A small sound classifier, trained from scratch.
Training: adamw at rate 0.0015, 16100 steps, batches of 32, held-out accuracy 99%.
Data: trained on read English sentences (LibriTTS-R), 15625 training examples, 33.0 epochs.
Rows from block 5, named by matrix and row number. Rows with one number belong to one channel. Each number is 128 + 32 x the weight over its row's rms, rounded and kept within 0 to 255. All counts start at 0. Numbers have three digits each.
# filt: filter width-5 conv (model.blocks.5.filt.weight, 384x384x5), inputs 0-19, a 5 kernel for each
# gate: gate width-5 conv (model.blocks.5.gate.weight, 384x384x5), inputs 0-19, a 5 kernel for each
# out: residual pointwise conv (model.blocks.5.out.weight, 384x384x1, transposed), outputs 0-95
filt.32:152144158144164121113074104064123122134124135084098107118115168166157125126141128144147188160160151139112113119136151172141146129136102132149160140152131134114127123116078060099084095094079072013089075035061054161166167164203111080078094108156167155136124101113144133176114125151137171068088104123121
filt.33:139150128144107141150163126132084068046095109097096105130137103105088093087146139139139167091091079086058137129143134150107102115114127073048044061118105091111110147136137161125132116131146094126135136149121139132120119142106183199201172134080055054070109126108104135149124101093138145125096106106138
filt.34:164150131129121084127085123092149129157153156098087124119130171147164170163143135157120155142153120155131140113158116145125121152153146133124157159146113113141137134055082058068066084125097111096055103079110081176150125107103102119095079098159137171172169133102157123135144120166152152104099138120130
filt.35:112118122101124076094058109106194141176150145177160177188172132098117109123160117148132123109111086093103150139165161127152125124125119189145175147148165146151166137099130093117119118122106135129088123087130117159143145123146117145129126123154121133131132183176191156156187179210178181169161177182163
filt.36:176164153143137116124085086094125119152156163100085088098095132139142147158153156187196186131151136114139148135166164162106134143161163106113141144136096106124141128092090065075106063069044067093087081053058082172169152142139121120086072086124123151157157122118136146127136126140122113109104109114102
filt.37:144158151148135148141144106127075107089148131101111109140116087093108123108120142127184162120102107073089128150127181136051083067121115081103096137120097133119148132151129141103119135121124090110147133148104123160157152157150211190193137161042087067117095120138126159136116122128162133106120116137120
filt.38:126112118107110134164131141138170142158136140130123124118106187129187161167099102121126133158123141138149105092107114133176159180159177178119153126133146137148128135097126099136120140146139151138110131109135132133116123107130081126071102089183135182157154117096112101100118108118098112115110140106120
filt.39:118150148168179139149141133131160115104087069115089107095106156129128109103087047018028019170158157131136072059022046043160114102086073151112110089080101056057052031111119126119123149139129119115134130143141116116130130143157082127142170166164112131100104072083109113125089103112121142103087105088101
filt.40:144124124131123062029050085108139149131127111118141135127110129128119123129142172135133117090093100119133138161134123098122155135139141107143124122110100138121120103080077088105140040042045087121047050054077111143119145142125150111127117133115143123121118136185169148120166193178146126126139109107103
filt.41:187168148123120148140168171152101105117127151066099080121128131155152148154068062053087101157158168144146022037044062058100105128146145104107110117139048064062098108121108115120115143146161178171133132155149150144133122112107134120140124108118140139150154071092082067081105102086082092055059069110118
filt.42:084113111120113166160138122128150142144137139145151176181160194174165173175111106110130128190170136145129100105124115122188159137155151169156149148146147136133131132110118111107102177160144128143141139140120133087101101116108070100109110108212172155171178084098129150140081100118153121132139146148147
filt.43:199186189152125104102105110116103119102120124076088086083083135154142161146107117130130147156167166171154129125138143143100114096133134102118097118113094107095114129106086096090121062057043058092100070083082091234218229196150121101115089084122137135134146141133129113111153146142125116091087088088095
filt.44:147143149187171104076084103094137156177112141183161159101143111123132117137174168168121143098127118136113154143150114105120143126100128138153158115155137129130095111100078071066059097084086068081093078076067075133146157169159128123122161151114141135120137168177181147163172178174150146176155167116136
filt.45:159156145121100119107045072122096100156143134118133170173151112114132145142095118147142136124113122122134125122164145146086085131142151091109167168140112110138148161133129085115126124105073111146115097058098138175169151133102162158088096093095106159154152116157223179139140160225188136119127170158167
filt.46:112103105098103148188181182157123120142150128115115114108116097095112103098159134158145135125140138135136158146135134135115135139159158100122123127115132129132142154160191203204193170196186204172149180178199156104060104078089137125116125121099109123122110120073077089099129072095080092130129118120129
filt.47:096104086121111200170165150164116128111101098119158141113102132138138133103074097080070081147146142151149115138113105104127135125110111113139142109114156154161119119214173166141165224196194169172217167172159167069093090121120122133127149156117127116107094078118106112092062105099107109128138136115110
filt.48:155147158108119023079084149126157157127123142133122111115121113117102110111184165135131116113124132126129172160161142136130135127122143131136123117133120118122131130013066101174154001080076141127032074091165140174152149103113110097133123117133143105118132178154141109118217179151108129139138130121123
filt.49:139128136113115212215186171143113106114138157126124133144156101100103114128095097123136152171138120121115102119131141156106100085110132118110116144152116127129142157181173162158120225197183168154221209198173143124122137135150157165151135129117105109122149073106130137152059082091112140107131136151151
filt.50:105088082106076122123133144131176163207183200176163178151169140120145128143199182192166174091097098117127175181166161180163156180170186218177227196193160152205166197134133140139137126133140127133121136130118122085092083083094126130106114100150143170153169133141143134132129138138137148180166179162182
filt.51:153179147173156092105053059082101092161140136107085124123123149143164174157113095124118093125148128146135118080117115088125124148147148112100149127140094094114115120098112056068067097092047062083088102062076080159162192182159128132081092092143138163165168124110176158151129120172162158101077118103111
filt.52:104114129129134136116116126168179227209174143150177167134103180188183161164136136125115082148144126140162137150123123090163175169147137201238226182138164176182162129115106101125149135130118139166111100094121155114130132142116099064083093122193238226181151118144146118089127139144127088148176154129104
filt.53:071084051065071130160136156130155144166153132172151176156155135133144119095138113136112123129144115130127116115129116123161151173150132145129150138125153145171143144158169155168165174199188212177166186163177163051014022043078090111093124130152139161122124136108134120141143120133125135151143152132131
filt.54:071073076056077120131131151161174141124111120189171166150135130110077096072157134140128118127125117139133155149154103117159130126135117189154136136142212183176161154139161167175163142149144168161135141143158171101094104068089095124137117141146134119130105154154146129126139136138119122217188172168171
filt.55:110096102111119168217187147105090080117108134119114129124159109123133118141121101105125148104120116112110137106123119153137121134142150084079092109134133132129151154169209184157119161194170156122161197183153115077061077098112148149134122104111109107113137105084083119145108071072110147136114119130163
filt.56:154135153150141180196187167162076082082086115103103086098100122142127109129095098112114145133132143136129116115107101136097120104106122082093082084103085093094088107135157155152137167173195164159172189192177177126119122111107160153174186149102104089077107103066074070094082061067071090110101095095107
filt.57:093100107119115131143142142125108069053074100153125098124131101110096064107119101086108116130134125096098123106089110100114081079082093107084061079099129087070093114137146147157148140153151141135149150146141147109102101101109126143172184150106094063057107110095094117121135121111118139144108103119132
filt.58:165161140160158109116096120129126137172141152093095112094104169160198172178104112123104135142152174169154085084092082108105116155128152154147171136145084099121088122082085074115111090092092110103081084078121107171186164164160133137104138126140142190145152151143145114129143131139123124081106123080102
filt.59:116114113125119096077051094121119143164131111164192190145127102115130105091178169181157138078098080100114172186217176151131137136109117131159161127115131155164150136135116102134148110105076102117089089062098123117110123118102145137115140159111150143112108185194225170140157171193150131157161180151133
filt.60:178165159145148129113101084089126136149158159078096113127139174160156159142125140140172159148131134115103107131142156141137138134135117112113135154141082102121121119096089081066068109093082069048090086080074079159146188159178131106122108115131133139148150095117130148160104121156165164084094118131136
filt.61:155157168161162137124190137142144142080137104074107049106085174166135152139119119072116081176180161141150093119075130110149164106141117100104055100093103094069123102110094145116132131122133110123147122149113136132152144170157134135179150181131138094139109088108032105093071102049112084069086048095078
filt.62:181169159145149070092124147136098112077075075095099086084093134142132130124084089057043060134141161172162083109083082095093116102098108081104079076071067099073076072110131146160152071118116160146094092109140136165147143129137153132132133138118140114114105153122091088106185144115099107088110068075081
filt.63:153193228163197073093043118109162111128119115145094116121127145130132150142133105114087083125145133167169146105111088087159116102143115142121136128108153093099101078075103068119104071067008113105063078036109096167173252174206090118130098115156127132136124162137183113131163145186120139133098113105110
filt.64:094107112108114154157130125102146157174182180129117138144168144157157146138155172198217243131134125128106135134170187211169177169167176150158179181187157161189197200155159137129124152166143132111142138114113119109106138122140123091092091080143150169159169121130156168184108107132141163120127144146188
filt.65:184203180251196118096100091084096075087065114069060101073125135105118130129119118125106130165146152159140105115122103143108087103077092110086114099132098070098065110120119121115074102063096055038087083078063036170187166220222106136111136116138103127103142103118137141168117128138142162083078103089117
filt.66:107099099102141151151193146155118102097121105146135113132118108113107111106126125079085068130129142135132132134094100083132133128133123136135104139111120116111110092156168200171149167180212177166164149181134126116118082098129114130121097116115112108123119103111065103089104119063096107140146130129122
filt.67:110132149134136140215224170151139085084112117118087073097097131116126135133124070062098111120143158161136153101085104112129084100119118148095088122131138095096105114118167180149142135189193154140127186201148141126111134123133120145159144143139095104118127135061049094101115053033083090139093082100095
filt.68:150177177156169124133093092092121112123110117092099118130132159161169152153088076093123121162163158110109114089114151141137143127118119121121141120115102083110102122102099058089074132125112106084097096067093076157189200180219128137117140138158154158134128111121127147143110116142152145046055085096103
filt.69:145146131150131193187170151127089062096079103067066090095117142137135138136080049081067095143161141140129099085099080093126111128098105063078096089104114102120100101179152153150124153164160152128168165168158132130141121141139137138131142125109110105109121061082100109138060071084087106063052085083105
filt.70:169163165150158034065056094134155153145118098129120132125102136146144124112169153140119093122139126142147144144140130112122129129110086139143127114091111120124120089060070071107127030057066085119073079079103131186163157162145139125122157174134133138123099194170170145117222190180145108140118135120091
filt.71:158151119156176132140081100080123118192158150092094140114122145127164146140133115167148152138137121127131123098145134131145176170149135129142211185158127134179141131145149081079084122133101108084111106058062041137125130169189159145088112106145144195181164116109147152156108105136148153102093142115127
filt.72:130141119103090118118188157163125142064112090161131098132131101111072097054146138091112097087112113121120143122081111116136108083128105126123068098086131109104112117120114194160198136110165164176133118202166205128144091079069113119159121156132117052091074142144083110105147156086106105159162125148147
filt.73:057073078112111178151179154137145150132136150154157139146140115118116116147185179139146132100113133118126175175132139149144140129129138146129116124139165175157150145183165183156136195188235155150203193225169166040041035070077138148134158133117118100112136112129106115123106107094120129160151147126129
filt.74:112116106138151205161221152170124140081106087131162113134119130141116118094116134076116075165159154145149094110082115089150144121107105138154106112096131143109122105169147195152143184137199129141202176234158160108123107141143121114162162174134148090107091076111060123103083123070133107108140107123098
filt.75:105104107122127176169169097104086096115140138133145161185178096103129140133106145132142119111090097081092111142138164143117111134133126084109113132128136143157174153200183166103121192159186104119179150163095106071084088143129147145144127131107099129150136098115111171171065102092159158128139149180171
gate.32:147143156141140125137124151146119106108093100139128130128128087078083051089159134152115129098087089096109168161145137126088073080059071125100116092109119123108106114125144140167162118128109140155136145134156157142134137130125144158164196186116089079035075165160164128122159149152111117145151138126138
gate.33:128139117123124072062123126153220191138133127163153133132111168164159143140192170128126110098130155144144170175118139113188171154143146208200155151126160148122132113089081118117150094088126123146087082117111142138144117124122072076087095115198180151146139191188135137108182181144147115153148120136107
gate.34:080066070079091171147145161171152160143135115155167163162151154151147129122110121121102079147145135134148108113113097076166177161150118179188178170149146153141150121144141143149149209192187205196183162149173193055058078091094119105113116127141157155132137110107131118102109117118128107148165152169159
gate.35:099124130139174092091087114136179149146130082148152148139099186161166161138142133114093044131137151172203119117099086055215182177149107177161155128075161143126118061116105087114124140121125128126121118096114133100118136146167047080073105149212170178161107138143138135093140137146130115151152152139109
gate.36:177189188226222089095085092118093109119107106130138135129115111117125124119092107103086089134110131145142086091094072080096110101083089133130131123115093087074056054110106095103107086084085078088099106075099109162176186216181136133140161158109132136114106170162170165148166175180177147139135134130125
gate.37:120151143159171111137111119130184154173137124158132143122116163166181175152121103097075052141172198187189117094092079074171163160147133192172190160128153137143116122117113083104110127119109124121114108091109114135142165158154091084057092118174190215171147131130132125118132129137111108158127144123120
gate.38:112118117136136087080088119132161158155139122194214186166142119128139144139136142135102091100091116134137136141123103099130128125118122173169166161144128133149131113110111083096117114109128122146110100102108119103113122118103119117104103117136138156149140196195169146133184175169138114224228214173159
gate.39:086060058069084081112133134146141136122104105177163152142134098075090082068156141145126115094114107103103135138131135117123132119123115148133115113100143128120121120128151167173180106137145151147127147159167169112092057066081129137151149157108098094071077156131117115116182164140130126190172163154138
gate.40:082099097135145114142091122112140096118110111155130157139128151129124132137071055094064084124133117139144090058103082081163124136134125181140162145135134110107087103121124096105095160187130140126131142102129123102099121132130075095067089090195175186166166136125152147131136113154140135156130166147131
gate.41:091096083074081160153135153142138128142103112152151173154160117108110088099120131154127147097086089096104130140153126143118097132106111117105143122131116121137119117139160141165158171153144165159167162159161166048052046026041132146131134131106101117101114127131160145134128126143121135176183202174175
gate.42:134121120127113119128142137133104108099101103149158145145145060073085091077119120114099114088098109116107127123115116128068091096101094090113115109100121120121133132172161182190200125135142153150151152152163154143146132133121148138141138141075095094110100137141122126130139136121122124159166155152159
gate.43:125120106127093163147132153183120101098097096125125142120123099091078071081155140177164161131121102113107148140172144145135111109107109121091116099105142130155138148173206202220219172169140151173176172157172178090084085088061119130125143136116093099085095120109137106105112111143119102139150165156149
gate.44:127142156185178122126130116126166152150142147138122113105111186179159147147129116116106111166174183160183125105095101096163174159139128184168164153137136123120108112129120141118126142128128110132121104110092110129156158187175067100097124110177161153145146129124122129116116133123121135112118111102098
gate.45:135147136151148126116122145137174154139092110140139129092113184169165144147089089069040063162153173180166106090093067085173162148117125165166150124136136120123084094103085090112111138125126136143131125129160144137180161157153089102096144141176159158120132125146132109117123134133119112123127108074093
gate.46:129127139139157121133130135124178157130122113145136115121104221223191160151102085075064060187202190197178123109111105094166170147132125174158132134118147147130123115102105110124118147143141131135121133127120124142127136141152066065100117120196182155150149131124118121125129111121114123128115097083093
gate.47:155130110106113140100164139139120181136170152101143104137132151181185207181122161134156136153143168163160109145108130110128171158185173135186163188162114174146167149127089129104115129106159135138113093133120124168154126119107138084109093112137192161201178087131100117114070105065097096099144116145131
gate.48:107111129137149160141167144180111118096122081096118101112094150138121151155092107102106053143127137122163103108102109083151147127138117131134118131108115128089110082122105128118135169153162142173137126157147169087099098112109130097143140165159168131148119086105095112073071095077096066102114101106072
gate.49:127111132122115132139130165211139135124108102123156121116086134155145134132106106075042052130145143173159121118088044034155166142131144160148144136128141132122115113134137124159171121145130175196129137129161194133133137118093129109127144140140156143139125111096100062033107098104070037139140132132119
gate.50:131107117100127164172192204190121127115129095140120108114098095117114104104166153137145109078108126132128144153142148122105126121134121120115101108086139131137126109170187187183197144164161193193145168168184176104090094081086150141146143138088100111111097118093073073072122087075073074154145132129119
gate.51:075073102112128106113121131137239200178146141171166145123113146157161140159182161146132146088111129133146167159129124121208193176156151234198196165158203201174142142086118086096098129132131118117105109107127106104093127137141065091092113101196173184150160146130122119110130112123108118171165149123128
gate.52:081108108135118108090070113108153139153116140176161190113140106094106111126199208218175185071067051099097205187220149160144131132122127163171184138150161128152108131150120110126124131112109105113138103093112107114120113138127107104103127100130123140113139153171176156147132166160144137190203216130152
gate.53:112122130134132213180155131113083078105124117096105124121122105106129135143060052071078086146131154153142090074089106090094096109132124089088110124121101092102112110186192148130126180178167136140183156139112112073103106133126152143141121117101098131140136038051078111102056068085113111136127136136132
gate.54:127121109128114052028063080118134145124116106191203176152143135136111121104167184173161133072086075105107140150145138125124123134123116156166147134115134152140137123111095116100131086079091087124092081100104122124143123137116125110128122141134143126124110200252199191161210252206189141179193167142136
gate.55:052042021087091140134151164153146136145105127169178182155160121118122098105144163131124108089079098107119133148140120126144140151116131150157162137143164161168124138151141163173156174164198179183161159179182168058062039055082120129139155143152139144102128146142120117114147132127107107168180181146153
gate.56:149140138126138128142155142144176139141149152140122128127135240182171154147110085101102111163186173166179105074094085097198174163155134178154151152153143114124131122090123118115118127160146153140123138137143137125118113121139100122126131132197165165151131119088115119127134117106115120125109129151147
gate.57:082063072089087102110140130121139175138148155187183170160162120127122113124158129132133152098125132118117129123092106123139167136135143193222163152175185186168147159131140172148141130145148140135113133147129122099084083099116077029072102097170185144129137141125106114128148137118125131199204186184186
gate.58:135150154162165062094083119125184155157116115170146154128120166146144129138158132153112108103121122144152132107111093087163151143112113172155155114132143120126100104086088085110121103101094124128102115108133135161165162163161122130114140116158139157116130191166176136145210178192162148164141148120129
gate.59:173163152119135136142132138131072050084080089086085102116099119109097105111086081103113113150139115126120095084098120114067069096102113060048071066069049038063106090122143134157150132135117145147144137147158164158150148116126184204185171170087075089089102114102115113118132123136120119078085094105092
gate.60:129131121124123184168190168156102092110117117107116122133122094090094099099127148147138129121128119124126154144164158151120112113116122094102105115115118112124122127202193186171156160133163137144185164165153141102120106118116171168158136126088083091105117071077065089094098103111129127108116125135126
gate.61:144152165158167099118107155160156117124090085161137135103086159137144133132111074064025027140144169181193089057057049027145118112110095165138153115087115108092084065106130104137147125127103132139097118110123150134137163145151100116129137155155145134121108159138143116097151129145106102152131124074070
gate.62:064069067076089111111132147145184186153138134158151143132130119129089100092188178176169155098121105112112183168155142133195204154149120185175157145135162168148127131105111137150137136135154144150107099133137149070077084079089079063114118131169187143142126127129114093096150143120107117176161157145130
gate.63:058062084081094130139108123110181166178163136159156180170153150144139140146120113109103103146152130128142108114112101105217195194185161209174181163135160135152140108117128111127118156164144152144144152131149135066081107102122052072059080102211198194193168122109133136133113116143141139149141156148146
gate.64:163166158143143148147143121121048041082139128065071074095117099124114126126097092083102118124133122114118112110126139125073086099121110025030056125134072072084137134153159159117142130131126117118160141141127126160162160171164203196194151148049067073130130116115129142139119134127141138066071064096100
gate.65:158149155143162091103054101103118113164143135122110124109117142146162155161125121161135135136127143175182124113139121125115099138129132141130178147141117117130122127085090026082062091090062085061073096060095057162151162143152115123084120110135139174151148181159186149146154145183138139129122145109114
gate.66:138155150170141088033071072117104132134119101155154158139128104120121117107138164140138130086071089110128131140130116103109114127102109127141144130127126130140105116114092114102119086068094082113109080110094132147158135174150143127106134132114123138120128197241206192145181224178182138134145159124116
gate.67:124133116120113115089105110139147143137135109129127135130120195169178131139090091094108085162153171164171093074078085069154171178161147163164173152136116124127110106096076098110123133115133128168117102117125152145145136136128102097068089089172193199161149123145133124109133137131131127115126135127129
gate.68:091081093106126110110104124138145144116102086187207195158130121103074086064136165146138105092065074104114180190178153112136122094091067163154143128085184173161128098150148158145177136141128144146134129127139147101104104113121114119128141159140124119108093174174181163139165165171158134179218204179139
gate.69:118120112110113134136100109103169161205172166153159179169171170186186179164128110125097097143151121139129132126152128133169170199166155169175197160181150153176145151110113082086068138155129126115118113098110094135123140139145067062032058060194197231205193123122154147159141132157150159132140172143170
gate.70:168155197166173134136122140135136132128111103100109095111094171174170143153101102067084081176184179171169095087079075090139135111113106155152142123103107092075085085083097101132125120124123136141108105103122130167158165140133105105118128120158164145137132125115129114105115120121113106076094089091086
gate.71:117104110105086119088058120135128152170113141164189204144171097115129104116179190181140150060058063075090164180176136160114128145118141122154167118142152168162138147149132105157133120116094147140147113106143148105113113098084152118115149140101131145103118164179217152142156191199146148164192202166167
gate.72:143137154147145044043075101132129129103103081141141127120112142166149140110148147132125112082101101136143143136110099097125138117141112125137129145116132137105109082084069086090112062059064098117072073076104125161169167142143128112122111141138151149146121187184165128117179175147126117135136115124107
gate.73:084080097084123135115127143124156157146148125155159159151142120139133141132109113113090091122130139141147107117104087075163172156148124166186168146133147153134138118132126116138145151139149151148118122122141124083099103096118072079094101119156172151152129139149128118137151143140126137167171159148140
gate.74:131141143163146134131132155161149160133102095145128120104094172167162131114102096075046062177200192215214109084091044048177162132103105184177150107101131111097080088118110116136137159137141166166119115108136145116135138141139078100118146157169162142123103109112112107094109120117106098141139134104095
gate.75:103102094109111088128120134127185131138107127183141153125139184158137158134109089112086122153172150167161105081123096101215195187148151222178183156164168138151119127087133132145125131156159150155108127123133130138103112120115051084071104099222187190148154143104122108114144104114113120167145161133144
out.32:116118180140173190161196152125133082116151157116140152155092140110120101077144140077143142115184162066137171118181154115146128084102138133116120134136110196096133173092145188131099149166168163121152079138215166164136188123108142143195111127114094130138190148175086135144144126107148135122
out.33:153148095094114048124051098105085139131119122163100075079118103159138118150104092144142078135118114156110081134080116116117113156137115108146138125090166066146106064121139082131153123076113123107071146113055120089139083121132102114061174107126176139102069166129164164109107074139112150128
out.34:131102136122139198113202134127115125058126151133107159165139132097117129124123140132127141114162127103070150059159059065133105115131135131157121117105132203109106213144116151034105137158116134146152119063206121132113158109121154018198125116135131112127200107119069132046084146077117149109
out.35:120117156128139198163203141135136104075123132123147151153127144099127112117134145101134155133149140111079159070152073074142112127114128129123116152127139207114108223121160170070095119150134145141144135076218134140105161119118133050211108125105099122132214121153082112068095159075138135121
out.36:135116163117149159157162126130128098057142168131109161152109122101119111075146131092127135109204134082085145065174068059121094092109083118152128123126114175102101175086140170069075147160140130150125081091180130143136160116136139080187146112132119121146175113128064142069087142091145126134
out.37:134151116102111069102065113103115178101153152145093071101129115153108117126132110166096093135139107130073094094111071093118103176163127113169101109138124052128090041148109097077154126131111119136132182078048107104110099138109115083068156144134142140105046141093113133088081105101100125133
out.38:109115147143151204172191146166177087120139122116147167156137147105126118081144153091119156120141175101150151133150144121145154098081149160090125169156109216136135211080144172120104139159157179124177087145208147168117166116130152111199106153109105156163195100166096109138139147125140109123
out.39:149141128099198131180134098118107092183122110128153109100089116126130081077092097072187097105114155129157106182091176163190173124074133110094147179109170131150110146056180136180140117125146159079097115183136194103130135088127072176148139123070146105122119165192171149171146106147170153112
out.40:128111144131146185173193138136124107057137124118139150144136135100120119106139140111143148119146145121060145048141058062152115138114124132113118145125137220134119221123156163049107151139145144133138122065218137141122148106106128035211134135118111125146214121146076125066072139070143135112
out.41:115136151132162081146101126143137114191106100103152108105120135145154137110121100082173102138106130128221107181070186176153164107095145160081137168113100096135142095086138122215127098117151135080086095208099165149162095098145116207117120131105146128152070157161180128207184084206149122153
out.42:112117140152164106139127149163170089199123116131160158154148147110154133119161100106164151135118131109208146211127203192171171100119119102064148173152108147118151171103152135203093127139173149122152123182138196174142122165142119215148113182081105161144152129159158098224215143172155124123
out.43:120122128118101155135152110134112142049144135159087135153107122118100133142120146142111138115174118109025139034169036049110084153158119113164090104118127137131121152154114120023117154136093101150152145020144087114095133152112131020138129123128124120106141130117065118026057138058127137141
out.44:111106136143154168124141171145173149203113169140156152145135163112177138111148161141110149140102149116214141202153212197125150103126131133111155155128126168125142167137144173207118123169145138122169114185148135138152179124138171224171082143114101123135164128117151122229182197167118110139
out.45:122113144134155195154215137148139103084123126106144163164118138113130125104135157099138167121150157112071174090159095086158121129109114132127129158137127207111129206110156178057099115150149138119149112075219155167120158094111143088206109134102088122154209115149097127092114158086164112107
out.46:131147109125117043119045109111125132118116122152099084085125107149155128157124109167126106124119093121139095129092115140095099136156115141163142099115141046134139033146108063142158112099107113128102166134015110102154093153138128155039142127128174147116035148120143147146134079144088144142
out.47:096130145160140110156088158144158142204130092100151125114143132115138151141142126131135117145073148147216108222095218201122165103108151156095114130139091103124158097130128135235144126118147131092127118223091142130124109115139124214088091153133130136146084104133170104223215109192136088124
out.48:130121128113127190149197109119109114061139148150135144145117128098116108113116129138130128122168136104056139050160066052139093128145128111156110132128143200127105192123129154039091135142123137177142130048194123121119139136104134041190148107118110120136191132142052127035067140058130145115
out.49:138149144134137080125055122129143127193117108133137105112135131142133143144132144136141114136086122138185106203097189189137152119107137147125141115140121050134165046131102117226151112106144125084106135218047135137132100125136120210037132154126137143134060124125183120215186100190123105147
out.50:085120151167124161111179178164176140166124135091146163166167160120126154146179168130102158131128117117174159161164161159103155082128160138102110118191066185122171177158124166182108140171147123136176098171169124179130165161118167168176094168149090138140175072097126084169170185162125084113
out.51:120137139116158188165190111128120104064135088119144132131111124115121101102124131092162138134145164115039141051130059060159118133105118139098125175105137209140114211104171149037115130129153165110126109052211162132101122100102111049197141131091120119142193147159093118052070123085150143104
out.52:087125145159169186163182161156176114174172100113171154138128175122106116112146160093143145155110172102160161153143161161187162121100155148092119162136117194135134212108157176173124157139170145146168116161197177146091144109107134160202119146128111134177182098158117082153154157130166125114
out.53:129129117154154087134083140136117133214082113115135126144135137119166130155108132127131144122080140126216119222105223203127167129109120138077181148143136103132124104120143127234134102117142129099114123223110140130166125111149132236110119144110154115147117106154196116228220100189143124126
out.54:129109092150083085064097153126113152132077194114129119127125145125181166182104099220075131112108070176146142149119136153060110137176122116156166053130138101117186080164071100154149072149089079118110154128078084122175138148182172149077091122172126144102096128080137173159158116158082109152
out.55:119149138143158086142102133128130130205103111108139108083110107133153126123122094104141104125098154160210092206081207231131158111097116148102148146132129095152149088116132117225128123073153135115072114218081162114158094115135121223099152125101143124155110127129175120223179072186153113131
out.56:132154120137138065108053136128140141180124119134130095114130110154142141141128126133126107129096123144179100198090175188116146118133132132115125116139123045149140031132125113208155126102126128103109122194055124117127107133145127213038126132133148138125043126117195122192180106186117102130
out.57:168140100088100075117086100099081158111137150182086092095095101143108113133103096148124111136118114147087097103111096106124089180171095080159127092097167074131104072131116101090157134107088129122093169087066096073133108150124110086066163090119170125092080156113137169093106095115104150111
out.58:108117174157171186180182143172163099116152092127162168152150153103111120110146144075153152137147186099137158122138138125159161118075138155091112180131112212124117209108155189121096152148167167123170109119201158162103140122116127125192118166098096143175183113163107091132144146125168112124
out.59:107110132162126179106206171149184167137126155094146171163154166105137155128167194147100172112113136137151146137164149147112139120130161156127127125180107185106147188146120159142123112172139101143174098145173107166132181146117157169185104142162113126149179064108141098147162159138125086095
out.60:145103129086140131126137139110131102036130127141105127122130125132102117110140113112162086124135124114011109032141029054137108128118132128115086108129109150129160146107118157044114152146124133142120116025129160111082107106135107013140142129106126141130094162131077148023052147072142109131
out.61:133160109109109048093025104113113127135129113146113083097107095149131119133116093132131096137117099134151099155094121136111118155130126115143135116110138032132111024115116081146163123089095110132087174151035123098136079141136093150027150137127164131126027153122161134137127094128106149140
out.62:147138152091129173168195121127115108058141140136119152146118110097115108100106130112122139122147153107049133040146060070137081160124113100140118151117158206120097207114159147042094137121141163153144104049204130134113137124126109053190148121114106117131181154167076124043071118073138157122
out.63:129118138125152186158193129125130106061144122132135151136126140101116124120129133116126158137143147119046147053164053051138116136112129134118112143121118210114114217119155169042100139140134148145151126046216149144110138118112122056201121131119102146130207128148081120044072134074140120112
out.64:170142077156095147100181114150149172142128161155098177169165151144134144163142119180070145133087089162138172114164138125106143109139128153142142135146147156125151171194111131125133168173126118171153100125190088146149161163140187108156109127178155044106164120044115101120141210114072127093
out.65:113091168135130194147197146139160104103155121107143159157125144102113123096173146086145148144156167089102158101161119097145146097109131159125102149150101202125137218117134171065105165163148139157182098094218135148094148122116134084203108142134101140155202097157098094097107162103164129111
out.66:136161091117106073092069097112117168154121129132098085106115116159136128157113102161098104140095111169144092156097146160099111134142110106146143103112117054142151050135106075174164110097106121117116157153050110097121104143164122164063142121149164113110055117100176134153144107157098144153
out.67:124150111120106063100061123135127151194126122125121099102125119165134147150135114158131100124100110153193099194099183193115158121138139140109132119129117049145151046138119096211164119110118112097105139190038129114131104132130119209055128111137145142133047135105188137199167099187124119138
out.68:129121126130177211173194122135124113086144102123147147130112141111105105098108118092169140129139183114069135066132069071163139123097108122097138143106136201135118205096151158047139154127144167088134117038206172146118143088123104076197129122081128117141172136184110136057068137086150128126
out.69:137169087108118064106058099090089154123126106149103082079094098159137111148110088143151078129122112158116080120089123123130124143133119121134130112096143058149127073111119082118165113072105113110069175117066124079133072120133104122067175106111174126095068164120149151127114067129120144136
out.70:117112158144142204164200154148163118126135138111163170160146157100128128112163157094141157135130153094130157135154142131139151102110136132117116148142112216114145218138137186130109126153159147145168087139203134176130162122113152120195104148125079123152205102156115107144133168130156115103
out.71:102113169150138189164166133145147100101158102137138163163140151116115111087158160083133155139145159084107167100153115106167143119115124138114104161152130190111103197125154186104090149161171121155184094122204146153085157141116150086207099160112079136163186111161125098096110160086151137127
out.72:143144085099121070091065132114114143137117112134109093103116090166139143172080091172114100119099083158147088171085124146103110139157113108156139105112137042152132038142099078145162126103092128114084144148039111089126079114117112156059154093150174105084050153103149141144138104143090145128
out.73:124137119124112066115068139122132135199120145124120111123129141131165140132137132132113109132110137131215119206124202202107140123141110126130133109133130046127140042130107102228140113120124125133124119226057115115145118150145118226051109119132142128127035130115182126208194112190113118141
out.74:133118131130141073111046118127112113168104115139118110104116120157142131147113096119138100118103096131186110199090167174136151144134125121129156122133124028137128025134118092197141100083125113096109134175048137130146100121156124216056112131117127123127041144105189152193184081188135121147
out.75:131148123137112062094055143132135148181128122115127112108135135146151153152129136141124119135103123147192110216088191186122155121139131154118128124144118035154152042132119104205145118113139117098115139191031123134149110130145132212047120145138148149133046126109158131195191113195121092139